From a checkpoint of a small contrastive audio-text model: log mel input, 26041 training examples.
Rows from block 3 of the audio encoder of a small contrastive audio-text model, named by matrix and row number. Rows with one number within an expert belong to one neuron, the router's apart. Each number is 128 + 24 x the weight over its row's rms, rounded and kept within 0 to 255. All counts start at 0.
Before each expert's rows are labels from the 100 clips, of 14848, where the router gives the expert most weight on average: "loudest" is the band of the loudest frequency at the time of the peak. Only what is clearly more common there than usual is listed. The data: short read English sentences (LibriTTS-R).
# router: router (encoder.blocks.3.mlp.router.weight, 4x128), inputs 0-127
# up: expert up (encoder.blocks.3.mlp.up, 4x64x128), inputs 0-127
# down: expert down (encoder.blocks.3.mlp.down, 4x128x64, transposed), outputs 0-127

# expert 0
loudest: 500 to 1000 Hz
router.0 [141 144 114 190 115 107 155 141 149 103 164 110 141 121 143 156 131 161 113 144 143 134  70 127 164 132 112 147 101 152 126 128 138 137 119 134 118  98 114 126  65  70 108 120 109  98 150 101 148 145 169 125 146 153 137 103 130 130 108 105 154 151 128 141 149 137 150 106  58 124  83 132 114 147 133 130 173 126 139 133 141 120 164 175  86 127 112 124 134 104 135 117 147 169 161 101 126 179 148 136  85  93 150 130 143 116 144 151 140 115  89 131 118 106 144 108 107 121 124 113 137 140 126 122 182 117 131 160]
up.32 [128  92 155 154 128 128 128 128  75 128 128 128  14 128 128 128 128 106  91 128 128 128 128 128 128 128  97  97 128 158 128 101 128 128 172 128 128 128 128 128 128 128 128  96 128 198 178 128 128 128 128 128 159 128 160 128 128 128 128 128 128 210 128 128 128 128 128 128 128 128 128 108 128 128 128 128 134 162 128 128 181 128 128 128 108 128 128 128 128 128 128 128 128 128 128 128  96 128 128 128 128 178 128 128 161 149 128  73  65  90 181 128 128 184 128 128 128 148 128 185 128 183 128 128 128 128 128 128]
down.32 [ 75 107 128 128  59 128  63 128 128 113 157 128 208 128 128 128  96 185 128  92 128 128 128 128 128 128 128 128 128 159 128 128 128 128 128 128 163 128 160 157 128 128 128 163 128 158 128 128 128 160 128 106 128 128 128 103 128 128 128 128 128 128 128 128  95 128  95 128 173 128 128 146 128 151 150  97 161 128 128 128  58 103 128 128 128 128 128 176 148 128 147 179 128 149 128 164 128 128 128  88 128 128 128 128 128 189 128  82  96 128 128 128  94  70 128  92 128 128 128 128  96 128 128 128 128 128 190 147]
up.33 [128 128 128 128 128  84 128 128 128 128 128 128 128 128 128 128 101 128 128 101  53 128  82 128 128 128 128 128 128 128 109 128 128 128 128 155 128  98  89 176 128 128 149 128 128 128 128 128 128 128 176 128 173 159 128  65 128 128 128 128 128 128 179 160 128 128 128 128 128 184 128  62 128 128 128 128 128 128 128 128 128 128 128 128 109 128  90 104 128 128 128 128 128 128 128 128 128 128 128  86 128 128 128 128 128 128 128 128 128  89 128 128 128 213 128 128 128 164 128  82 128 245 160 128 128 173 128  74]
down.33 [128 128  77 108 128 128 128 128 115  83 128 128 140 178 128 106 128 128 128 128 128 209 128 128 128 128 124 128 128 128 128 128 128  48 183 128 112 128 128 153 128 128  90 128 128 128 100 128 128 128 109 128  99 128 128 128  99 102  81 128 128 128 128 128 128 128 128  97 191 183 128 128 143 128 128 103 128 128 128  83  91 203 150 128 128 128 128 128 128 128 128 133  95 128 116 128 128 128 128 128 167 128 128 128 128 128 183 128 128 128 108 156 128  59 128  59 128 175 128 128 128 128 174 128 128  81 128 128]
up.34 [128  93 128  98 128 128 128 210 128 178 128 113 128 188 128 128 185 128 128 128 128 128 128 128 128 128 198 128 128 159 128 163 128 128 128 128 114 128 128 128 150 128  65  88 177 153 128 128 128 146 128 128 128 169  77  54  92 167 128 128 128 128 148 128  29 128 128 128 128 128 128 128 128 128 128 128 128 128 128 128 164 128 172 128 128 128 128 128 128 128 128 128 128 128 128 128 128 128 128 128 149 128 128 128  74 128 128 128 101 128 128 128 164  80 193 128 128 128 103 128 128 128 128 128 128 128 128 128]
down.34 [128 128 128 128 128 128 164 128 193 128 128 128 128 128 128 153 128 128 128 128  70 182 128 128 128 128 128 128 117  93 128 128 128 128 128 128 128 128 128 107 128 128 128 151 128 128 128 109 134 128  90 128 108 128 128 159 128 128 128 169 128 128 128 144 128 111 128 145 176  77 128 178 128 161 128 147 128 128  87  88 128 128 181 128 128 128  82 128  59  88 128 128 128 128 128 170 220 128 128 128 128 162 128 161 128 128 128 128 128 159 145 128 128 128 128 128 128 195 128 128  79 128 128  79 192 128 105  80]
up.35 [128 128 143 128 128  82  96 128 128 128 195 186 172 128 128 128 128 153 179 128 128 128 128 128 128 128 128 148 128 128 128 128 169 164 162 128 128 111 128 128 157 107 128  90 128 128 128 128 128  54 128 162 128  69 128 128 128 128 128 128 128 128 128 149 160 128 128 128 128 128 128 128  93 128 128 128 104 128 128 128 128 128 128 128 128 128 128 128 157 128 128 184 128 128  73 205 141  91 128 128  88 128 128 103 128 128 128 128 128 180 128 128 128 128  59  48  82 128 128 128 128  97 128 153 175 128 128 128]
down.35 [128 128 104 128 128  80 128 128 128 128  85 128  82 128 159 128 155 128 128  96 128 128 128 128 128 128 128 103 128 128 128  34 128 128 128 128 121 128 128 128 156 128  99 128 128  81 128 128 164 183 128  99 128  65 128 128 128 128 100 128 156 128 124 172 173 128 128 128 128 128  89 185 178  88 128 128 123 128 164 128 128 128 128 128 128 128 159 128 155 128 128 128 152 128  91 128 128 128 128 128 128 150 128 190 128 128  49 110 128 128 128 128 128 128 128 201 128 128 128 128 128 165 128 128  59 128 128 128]
up.36 [ 59  93 128 128 128 160 128 214 128 128 128 167 199 158 128 145 128 128 128 128 128 128  89 128 128 152 128 128 179 128 128 128 164  50 128 128 128  98 128 128 128 128 128 128 128 128 128 128 128 128 128 128 128 128 128 128 128 101 128 167 128 128 128 168 128 151 128 128 128 128 128 128 128 183 128  99 128 128 128 128 128 128 128 128 128 128  91 128 128 128 184 128  89 128 206 128 169 128 128 128 128 128 176 128 157 128 128 128  90 128 159 128 128  59 128 128 128 128 128  90 128 128 128 128 128 194 128 104]
down.36 [186 158 128 128  98 128 128 128 128  73 128 128  94 128 128  79 128 128 128 128 128 128 128 128 128 128 128 128 194 128 128 128 128  95 128 128  98 159 128 128 178  52 128 128 128  86  92 128 128 128 128 128 128 128 128 128 128 128 128 128 128 128  50 128  73 128 128 128 128 188 128 128 128  91 128 128 128  77 128 128 128 128 173 128 128 128  97 128 202 128 176 128 128 128 128 179 128 128 128 128  56  78 128 128 128 128 128 128  88 128 128 128  87 167 128 128 128 101 128 128 128 128 128 128 128 128 128 128]
up.37 [128 128 128 128 128 128 128 238 128 128 128 128 128 128  94 163 208 128 128  89 128 128 128 128 128 128  57 128 128 128  96 128 128 128  75 128 128 128 104 128 128 153  80 128  71 128 128 128 128 128 128 128 160 128 148 128 136 156 128 188 128 147 202 167 128 128 103 128 128 109 128 128 128 128 128 188 128 179 128 128 128 128 128 128 102 128 161 128 128 128  81 128 128 111 128 128 128 128 128 128 163 128 128 128 128  96 104 181 120 128 128 128 128 128 128 128 176 128 128 128 128 128 175 128 128 159 128 128]
down.37 [112 176  72 128 128 128 128 128 128 128  65 128 128 157 128 128  82 128  34 128 109 128 128 128 128 128 128 128 128 128 128  82 128 128 128 128  91 128 167  76 143 128 128 128  80 128 128 128 128 128 128 128 128 128 128 128 128 128 128 128  60  64 128 128 128 128 128 128 128 113  66 128 128 185 128 128 128 180 128 128 128 128 128 128 197 128 128 128 128 128 128 128 168 128 128 163 219 128 128 147 128 128 128 128 128 128 128 128 128 175 128 128 128  88 128 128 128 128 128 128 128 128 128  73 128 128 128 128]
up.38 [128 128 128 128 128 128 128 128 128 128 128 128 128 153 128 128 128 128 128 128 128 128 128 128 128 128 147 128 172 128 128 128 128 157  95 128 128 128 128  65 128 128  76 128 128 164 128 128 193 128 128 128 128 128 128 180 128 128 128 209 128  93 128 128  94 128 128 128 128 107 172 128 128 128 128 128 187 128  95 128 128 128 128 128  82 128 169 183 128 128 128  63 128 128 128 128 128 128 128 188 128 100 166 128 128 104 128  74  91 128 128  82  55 128 197  77 128 128 128 128 128 128 128 128 128 128 128 167]
down.38 [128  93 128 128 128 138 128 128 128 128 128 128  80  88 166 184 128 128 128 114 128 128 128 128 128 128  82 128 128 128 128 128 128 190 128 128 178 128 128  65 100 128 128 128 128 128 128 128 128 128 128 128 128 128 182 128  95 128 128 128 128 201 128 128 128 128 128 128 186 128 128 207 128 128 128 128 158 183 101 196 128 128 128  99 159 128 128 128 128 128 128 128 164 128  76 128 128 128 128 128 128 128 128 128 128 128 128  54 128 128 165 152 128 128 128 128 128 128  90 128 128 193  83  87 128 128 128 128]
up.39 [128 128 173 128 128 128 128 128 128 128 128 128  51 128  91 128 128 128 167 168  55 128 104 128 128 128 128 128  87 103  69 128 128 128 158 128 128 101 128 128 128 128 128 112 128 208 128 128 128 128 128  70 128 186 128 128 128  41 128 128 128 179 128 128 128 128 128  84 128 128 128 128 128  93 128  81 128 128 128 128 128 128 169 128 128 159 162 128 128 128 128 128 122 160 128 128 128 128 144 128  82 128 198 128 173 128 128 128  97 128 128 128 128 151 128 180 128 143 128 128 128 128 128 128 128 128 128 108]
down.39 [128 128 128 128 128 128  73  99 128 128 128 128 189 128 128 128  89 128 148 128 128 128 101 128 128 128 128 102 128 128 128  74 128 128 128 128 128 128 128 128 128 128 128 128  66 128  81 128 128 178 173 128 128 128 128 128 135 153 128 128  97 128 128 128 128 209 128 164 153 128  74 163 143 128 128 128 128 128 128 128  87  91 167 128 128 128 128 128 128 164 190 128 128 167 128 112 128 128 128 128 128 128 128 128 128 128 128 128 128 200 128 147  74  34 128 128 128 149 128 128  68 128 128 128 128  83 128 128]

# expert 3
loudest: 250 to 500 Hz
router.3 [146 116 101  75 146 174 161 136 124 156 118 149 133 121 124 131 131  98 121 169 126 139 123 102 109 120 123 136 185  66 100 123 144 152 126 141 125 116 151 123 162 178 147 162 147 160 161 124 120 118 103 141 124 141 113 113 132 146 156 166 137  63 112 124 183  82  94 136 148 128 155 136 102 136 150 136 100 151 145 122 132 112 149 143  92  78 141 132 101  97 115 104 169 120 134 114  62  82 108 125 140 142 104 142 100 142  96 116 144 143 129 129 160 133 123 145 107 119 131 119 141 123 121 115 107  99 112 109]
up.32 [128 128 142 128 128 128 103 160 186 128 128 105 128  90 128 128 155 128 128 128 128 176  85  93 128 128  92 128 128 128 128 128 155 128 128 128 128 160 128 128 128 128  83 128 128 162 128 168 110 191 128  80 128 180 128 128 128 128 128 128  96 128 128 102 160 128  83 168 128 175 128 145 128 147 128 128 128 128 128 128 128  95 128 128  86 128 128 191  65 128 128 128  78 128 128  88 128  89 128 128 128 158 128 148 128 128 128 128 128  56 172 128 128 128 128 171 128 183 128 128 114 180 166 128 128 128 128 128]
down.32 [128 162 128 128 128  98 128 128 128 128 128 128  60 189 211 128 128 185 128 128 128 128 101 128 128 150 128 128 128 135 167 128 128 128 128 128 128 128 128 128 128 128 128 128 128 128 128 149 179 128 128 128 128  52 128 104 128 128 128 128 128 128 128 128 128  56 128 128 168 128 128 128 194 100 128 128 128 193 128 128  91 128 128 201 128 114 128 128  62 128 128 128 128 128 128  91 128 128 126 128 186 128 128 128 156 116 128 128 128 128 128 128 128 128 128  68 104 128 128 128 128 128 128 128 142 128  68 128]
up.33 [128 128 128  76 128 182 105 128 128 104 128 128 155 151 128 149 157 128 128 128 128 128 128 128 208 158 128 128 128 147 109 114 128  81 128 128 128 173  85 168 128 128 128 128 128  89 128 128  89  88 128 128 128 128 128 128 128 128 158 107 109  82 128 128  89 128 128 159 160 128 128 128 128 128 128 160 109 128 128 147 128 128 128 128 128 158 128 105 128 128 106 186  96 106  90 105 138 100 128 100 128 159  43 128 128 128 128 178 151 128 128 128 128 128  68 152 128 128 128 128 128 145 108 128 128 219 128 128]
down.33 [128 128 128  99 128 148 128 145 157  51 128 128 128 128 147  85 101  85 128 128 128 128 128 109 128 128 128 128 128 155 128 128 128  55 161  99  98 128 128 165  85 128  99 128 128 128 128 128 128 183 128 128 128 193 128 128 128 128 128 128 128 128 128 128 144 128 176 128 128 128  80 128 107 144 128  32 128 128 128 128  92 170 128  99 128 128 103 128 128 128 158 128 163 114 128 128 128 128 128 160 128 128 128 128  99 178 128 107 128 184 149 128 128 128 128 128 128 106 128 113 128 128  55 128 128  86 128  82]
up.34 [128 128 128 128 104 160 128 128 128 128 184 128 128 128 205 128 128 128  99 161 128 128  87 128 103 156 128 155 128 128 128 128 128 128 147  75 128 128 128 151 128 128  88 128 128  98 128 128 128 128 128 145 128 128 128 128 128 128 128 128 128 108 182 128 128 128 105 128 128 165 128 128 128 128 128 108 128 110 128 128 128 128  96 114 128 128 128 128 128 128 128 128 128 128 128 156 146 128 156 128 128  91 155 128  68 128 128 128  88 168  76 200 128 128  61  60  70 128 128  85 128 154 128 186 128 128 128  46]
down.34 [158  86 128 128 128 128 147 175 128  84 128  83 150 128 128 178 128 128 128 128 128  81  68 128 128 128 128 194 128 128 128 128 128 128 110 128 128 180 128 150 164 128 128 128 101 128 193 128  76 128 128 182  92 128 161  80 152 128 110 103  82 128 128 128 128 128 128 128 128 128 128 128 163 128 128 128 128 128 128 156 111 159 128 128 142  61 128 157 128 108 128 128 128 128 169 158 133 128 128 128  88  85 128  72 128 128  68 128 128 128 128 102 185 128 128 128 151 161 128 128 128 128 128 128 128 128 128 144]
up.35 [128 128 128 128 128 176 128 128 112 128 186 128 128 128 194 164 128 128 128 188 128 128 128 128  78 128 128 172 156 128 128 128 209 128 128  85  86 204 128 128 128 128 128 128 128 128 128 167 128 128 128 164 128 128 128 128 128 128 128 179 128 128 128 128 128  92 128 128 128 128 128 128 128 102 128 128 128 128 128 128 110  79 161 107 128 128 128 128 128 128 128  94 128 128 128 128 128 128 128 128 128 128 182 128 128 166 128  97 128 160  43 177 128 128 128  54  99 128 128 128 128 151 128 138 128 169 116 128]
down.35 [128 128 128 101 128 128 128 128 128 128 128 128 158 128 128 101 128 128 128 128 176 128  50 128 128 128  83 128 128 128 128 128 128  98 128 128 128 157 128 168 128 128 170 101  97 128 128 128 128 187 128 166 111 128 128 128 128 128 128 128  98 128 128  80 128 153 128 128 128 128  84 128 148 128 128 128 193 128 128  99 128 166 170 183 157  43 128 128 128 128 155 128 128 128 128 128 128 128 128 128  67 128 128 128 128 157 128  78 128 128 128 128 176 128 109 100 128 195 104 128 201 128 128 128 128 128  89 150]
up.36 [128 128 128  50 162 128 152 128 128 128 108 128  87 128 128 128 128 156 166  87 128 128 128 131 128 128 128 128 128 128 128 128 128 128 128 128 128 128 128 128 112 149 128 128 128 128 128 183 128 128 146 128 128  85 128 128 128 168 128 172  86 128 128 128 128 128 128 128 128  90 128 172 128 128 128 165 128 175  99 128 128 128 103  43 156 128 128 128 128 128 128 203 128  78 128 128 157 128 128 128 128 128  53 128 128  92 128 104 164 170 128 128  69 128 128 128 159 128 112  59 166 128 128 169 128 128 128 128]
down.36 [128  99 128 128 128 128  54 128 128 113 167 128 206  88 119 128 128 147 128 111 128  63  77 128 128  58 128 128 128 128  67 128 128 128  75 128 138 128 128 102 128 128 128 153  70 128 128 128 128 165 128 164 128 128 128 128 128 128 128 128 128 128 128 128 128 128 128  86 128  88 128 154 128 128  96 128 128 128 128 128 111 128 128 102 128 110 128 128 128 128 188 128 128 128 128 128 128 128 128 128 128  87 128  47  75 128 128  80  90 128 128 128 128  82 128  78 128 128 128 128  80 128 128 128 128 128 128 128]
up.37 [128 128 128 128 128 128 128 195 128 128 128 128 153 128 180 128 165 128 128 128 128 110  58 128 128 128 114 128  98 180 128 128 128  99 147 139 128 128 104 128  94 173 128 128 128 128 110 128 128 128 128 100 128 128 128  65  90 128  80  74 128 164 140 128 155 162 128 128  30 128 128 128  97 103 128 128 153 128 128 128 128 128 154 128 159 160 128 128  92 128 128  96 128 128 128 128 159 128 128 110 128 128  69 128 128 173 128 128 128  83 128 128 128 128 128 128 128 128 128 128 128 128 153 128 216  92 128 128]
down.37 [ 65 171 128 128  78 128 128  89 128 128 128 128  94 162 128 128 128 128 128  80 128 128 128 128 128 128 128 128 128 128 128 128 128 104 128 128 100 128 128 128  89 128 128 128 128 128 128 169 201 128 128 100 128  57 128 196 128 128 128 128 128 128 128 128 206 114 128 147 128 128 128 128 141 128 128 128  89 155 128 159 128  72 207 181 128 128 120 128 128 128 117 128 128 128 128 196 128 158 134 128 128 128 128 161 128 128 128 184 128 128 147 128 128 128 200 128 124 128 152 102 128 134 128 128 128 120 128 128]
up.38 [128  97 128 128 128  68 102  67 178 164 128 128 128 128  98 128 128 128 128 128 128 128 159 128 128 160 128 128 128 128 128 128 128 128 128 178 128 128 128 128 128 128 128 121 100 128 128 128 184 128 128 117 128  73 128 128 128 128 128 128 128 189 128 128  73 128 128 111 128 128 201 109 128 128 128 128 128 128 128 128 128 128 151 128  77 128 128 128 198 180 128 128 128 128 128 128 117 128 128 169 128 128 185  71 128 128 128 128 128 159 128 128  87 128  39 104 170 128 128 171 128 128 171 128 128 128 128 128]
down.38 [128 128 128 128 128 128 128 128 128 172 128 128  96 128 155 128 128 128 128 128 128 153 186 128 128 128 152 128 128 164 128 128 128 128 128 169 163 128 143  81 207 128 128 128 144  58 128 128 128  70  96 128 128  78 128 158 128 128 128 128 178 128 128 128  92  97 128 128 128 107 128 109 128 128 128 128 128 128  83 128 128 128 128 128 128 193 128 128 128 128  75 128 128 143 128 128 128 128 128 153 128 128 128 128 128  47 156 128 180 128  95  88  29 128 128 128 128  90 128 128 128 128 128 128 128 128 128 128]
up.39 [128 181 162  80 139 185 128  98 128 128 128 128 128 128 128  56 128 128 128 128 128 128 192 128 128 128 128 128 128 128  88 128 128  60 128 128 128 128 128 128 128 128 128 128 128 128 128 128 128 128 128 128 165 128 128 168 114 128 128  76 128  67 128 128 128 128 128 128 128 128 128 128 128 128 128 128 128 128 128 128  95 128  99 128 128 128 128 128  89 128 128 128 168 128 128 140  87  37 128 128 128 128 128 128  71 128 213 128 128 128 209 128 128 128 128 128 128 161 128  60 128 128 128 128 128 128 128 128]
down.39 [100 128 128 128 128 128 160 128 128 128 183  98 167 128 128 128 128 128 214 128 182 128 128 128 167 128 128 128 196 128 128 128  86 128 165 128 128  94 128 182 185 128 128 109 128 128 128 118 128 128 128 128 128 128 128 101 128 128 119  64 128 155 183 128 128 128 128 154 128 128 128 111 128 128 128 128 128 128 128 128 128 128  66 128  64 128 128 128 128 128 124 128 128 128 128 128 128 128 128 199 168 128 128 128 128 128 128 128 128 197 128 128 167 172 128 128 128 128 128 128 128 128 193 128 128  96 128  90]

# expert 2
loudest: 4000 to 8000 Hz
router.2 [136  66 150 124 121 167 123 100 117 135  94 133 137 132 141  75 119 114 127  66 131 112 163 148 131 125 143 115  95 169 141 136 103 132 129 122 149 167 127 118 134 128 114 117 136 109 113 159 126 127 122 111 152  91 142 158 121 135 129 117 105 159 107 131  70 104 132 137 179 121 144 109 181 117 118 121 123 129 110 136 131 167  77  56 169 177 128 129 151 160  98 157 103 110 104 172 176 133 149 118 168 140 142 126 116 151 142 152 134 111 164 126  91 114 130 140 149 136 117 122 137 138 135 127 105 130 134  99]
up.32 [128 128 149 128  98 128 128 179 166  58 128 128 165 128 130 147 128 128 128 160 128 128 102 128 128 212 128 128 143 128 128 128 128 128  73 128 109 128 109 128  79 111 128 128 128 128  80 164 109 128 128 128 128 128 128  98 128 128 128 128 128 128 162 128 128 167 128 128 146 128 145 128 128 128 128 128 128  95 128 128 128 112 128 128 155 128 128 128 128 128 128 156  89 128 174 146 128 128 244 107 128 128 128 101 161 128 128 128 128 106 168 128 128 110  32 152 128 159 128 128 128 128 158 128 128 168 128 128]
down.32 [128 154 128 182 128 128 204 128 171 128 128 128  57 128  96 128 128 128 128 142 128 116 128 128  97 128 128 128  93  90 128 128 170  59 128 128  99 128 109 128  36  90 156 105 128 128 128 128 128 128 128 128 128 128 128 128 109 147 128 128  67  99  67 139 128 128 165 128 128 128 128 128 146 128 128 147 128 190 128 128 128 128 148 128 128 128 128 128 101 145 128 128 128 128 128  93 128 128  72  88 128 128 128 168 128 128 128 128 128 128 128 128 128 207 128 128 128 128 108 103 128 128 128 128 128 128  84 104]
up.33 [128 128 128 128 128 176 128  85 128 128 226 128  52 128 128 128 128 128 187 128 128 128  90 128  90 111 128 128 128 128 128 128 128 128 128 128 128 128 128 128 128  46 157 128 128 158 128 128 128 128 128 128 128 128 176 128 128 128 128  93 128 128 128  91 128 128 128 128 128 205 128 128 128 128 128 184 241 128 128 128  88 128 181 150 141 128 128  80 128 128 128 128 128 128 128 118 128 128 128 128 128 128 128 102 128 128 128 128 128 128 128 128 173 128 128 174 128 128 128 128 128 128 128 128 128 128 128 128]
down.33 [128 128 128 128  48 128  71 144 128 128 128 173 210 128 128 128 128 128 128  58 128 100  90 128 170 128 128 128 128 128 128 128 110 128 128 128 128 128 128 128 128 128 128 128 128 128 128 128 128 128 128 128 156 128 128 128 128 128 128 128 128 183 128 128 128 173 128 128 128 204 170 128  74 128 128 128 128 128 128 128 128 103 128 128 114 128 128 128 128 128 100 128 128 128 128 176 128  78 217 128 128 128 128 128 128  96 128 128 128 128 128 171  92  63 128 128 128 128 128 128 128 108 128 128 128 128 208 128]
up.34 [128 128 155 128 141 162  72 128 128  97 128 128 128 128 128 144 128 128 128 128  32 128 128 128 128 123 128  75  86 128 103 128 128 128 105 128 128 161 128 128 149 101  94 128 185 208  79 128 128 128 128 128 128 128 128 145 128 128 128 128 128 167 128 128 128 128 128 128 128 128 128 128 128 128 128 128 156 128 128 128 128 128 106 151 128 128 128 128  42 128 128 128 174 128 128 128 146  52 147 128 128 128 128 178 128 161 128 128 128  60 128  52 128 128 128 128 128 185 128 128 128 128 128 128 128 128 128 128]
down.34 [128 142 128 128 128  67 128 154 128 128 128 128 163 128  89 128 128 128 128 128 128 128 162 204 128  78 128 128 149 128 128 128 100 128 128  55 128 128  81 128 128  69 101 128 100 128 128 128 128  76 128 128 128 128 128 128 128 128 128 128 128 128 128 153 128 128 167 128  91 128 128 128 145 126 128 100 128 128 166 162 128 128 128 183 128 128 178 128 179 128 106 192 128 128 128 128 128 115 128 128 128 128 128 200 128 128 171 159 128 156 128  68 128 128 128 128 128 128  84 178 128 128 188 128 128 128 128 128]
up.35 [128 128 128 128 128 152 128 128 128 128 128 128 128 128 128 108 128 102  72 104  87 128 128  95 128 145 144  95 128 128 128 128 128 115 128 128 128 128 128 128 128 180 128 128 128 166 128 128 128 128 130 128 128  91 128  45 128 128 128 128 128 151  99 128 128 181 128 128 128 224 158 166 143 164  90 128 177 128 103 128 128 128 206 172 128 128  85 128 128 128 100 128 128  88 128 128  89 128 107 128 166 128 168 128 128 177 128 109 128 128 128 179  63 128 128 128 162 128 128 128 128 128 128 128 128 128 106  92]
down.35 [171  93 128 128 128 128 128 145 128 147 155 128 128 128 162 146 128 128 151  65 153 175 128 166 128 128 156 128 128 109 128 105 174  95 128 147 128 128 128 128 128 144 102 128 107 128 128 128 128 128 128 128 128 128 128  83 158 110 128 164 163 128 167 128  91 128  74 128 128  92 128  88 128 158 113 175 128 128 128 102  97 155  56  94 105 128 174 128  79 128 128 128 128 128 128 128 128 128 128 113 128 128  97  79 152 128 128 128 128 158  77 128 128 128 201  66 128 128 128 128  94 128 128 163  89 128 128 140]
up.36 [128 172  82 128 128 128 128 145 128 128 128 128 128 128 139 113 177 128 128 128 128 128 128  63 128 128 128 123 128 128 108 128 128 128 128 128 128 128  68 142 128 182 128 143 109 128 128 128 128 128 178 163 128 128 128  79 128 128 154 128 128 128 128 128 128 128 128 128 128 197 157 160 128 128  59 128 128 128 110 128 128 128 220 154 115 103 128 116 179 111 128  84 173 112 128 128 128 155 128 128 128 128 145 128 128 128 116  84 128 152 128 156  48 128 118  84 128 128 128  82 128 128 128 128  87  86 128 106]
down.36 [175 128 128 128 128  42 128 128 148 149 140 128 128 128 159 128 128 128 130  96 128 169 128 192  94 128 198 128 128 128 128 128 144 128 128 128 128 128 128 128  74 128 111 128 128 128 128 128 128  52 128 128 128  93 128 114 142 128 166 128 128 128 154 128 101 105  98 128 128 128 128  81 160 162 128 175 128 155 162 154 128 128  77 128 128 104 128 128 128 128 128 128 105 128 128 128 128 178 128 128 128 128 128 128 185  78 128 174 128 128  50 128 140 128 159 128 128 164 128 128 128 128 128 128  83 128 128 149]
up.37 [128 128 159 165 128 208 128 128 128  95 128 128 193 128 128 184 128 128 128 128  75 128 128 128 128 128 128 128 128 128 128 128 128 128 108 128  87 128 128  57  51 128 128 128 165 128 128 128 128 128 128  90 128 128 128 128 128 128 128 128 128 128 156 128 128 128 128 179 128  84 128 128 128 128 144 107 128  86  75 128 128 128 104 128 128 143 128 128 128 128 128 115 128 128 128 128 128 128 218 128  80 128 128 128 128 160 128 128 128  55 155 128 128  83 128 128 128 128 128 103 128 128 128 162 186 169 128 128]
down.37 [153 151 128 128 128 128 128 128 128 168 139 128  66 128  65  86 128 128 128 128 106 128 134 186 128 128 128 128 128 108 128 128  95  94 128 128 128 128 128 128  38 128 128 128 128  99 128 128  97  85 128 128 128 128 128 128 128 128 128 128 128 128 128 128 128 128 165 128 128  28 128  92 128 128 128 128 128 163 179 128 128 128  86 128 128 128 167 128 128 128 104 128 128 128 128 128 128 128 128 128 128 171 128 128 128 160 128 197 169 128 128  90 177 189 128 128 128 128  85 182 128 128 128 128 128 109 100 128]
up.38 [128 128 128 128 128 128  73  98 177 128 128 128 112  86  90 128 196 128 171 128 128 128 106 128  97 128 128  79 128 106 128 104 128 128 128 128 128 158 128 128 225 128 128 128 128 128 128 128 128 128  80 128 128 128 128 128 128 128 128 128 128 128 128 128 143 128 128 128 128 128 128 128 165 128 128 128  90 128 128 128 128 128 128 128 128 128 229 155 128 128 128 128 128 128 128 128 128 128 128 229  95 128 128 103 128 165 128 128 128 128 128 128  61 128 128 128 186 128 128 128  76  84 128 128 128 109 128 128]
down.38 [128 128 158 128 128 128 128 128 128 128 128 128 168 128 128  95 128 128 179  72 128 165 164 193 128 128 170 128 128 128 169 175 128 180  79 128 128  86 128 128 191 128 128 128 128 128 156 167 128 128 128 128 128 128 128 128 155 128 128 128 128 128 128 128 128 128  89 128 128 128 128 128  46 128 128 101 128 128 178 128  83 128 128 128  58 128 128 128 128 128 128 128 128 128 128 128 128 128 128 128 128 128 128 110 128 128 164  44 101 128 128 128 128  75 189 128 128 128 128 128 128 128 155 128 128 183 128 128]
up.39 [108 128 153 171 146 128 106  84 183 128 128 128 128  91  93 149 128 128 128 128 128 128 128 128 128 128 128 163 118 128 118 115 156 128 106 128 153 128 128 112 150 162 114 128 157  92  95 128 128 128 128 128 128 128 128 128 128 128 163 170 188 105 128 111 166 128  71 128 119  90 121 146 128 103 159 192  73  68 128 128 128 128  98 128 128 113 128 172 128 128 128 128 128 128 178  98 159 128 191 128  85 128 128 128 128  88 128 128 101 167 128  97 128 157 128 178 128 128 128 128 128  98 182 128 128  92 154 128]
down.39 [128  90 128 128 128 128 128 174 128 156 128 128 128 144 149 128 128 128 128  93 128 128 128 128 128 128 128 128 128 128 128  92 161 195  91  98 175  99  76 128 108 128  89 128 128 128 128  96 128 108 128 128 142 128  91 103 128 113 128 107 100 173  93  89 128 128 141 128 128  58 101 128 128 156 108 128 100 128 128 128 100 172  14 105 128 128 128  94  94 128 128 128 128 128  89 128  96 168 128 128 128 128 128  97 128 128 128 128 128 135 128 128  93 128  89  78 128 128 128 128 116 156  79 114 128 156 128 128]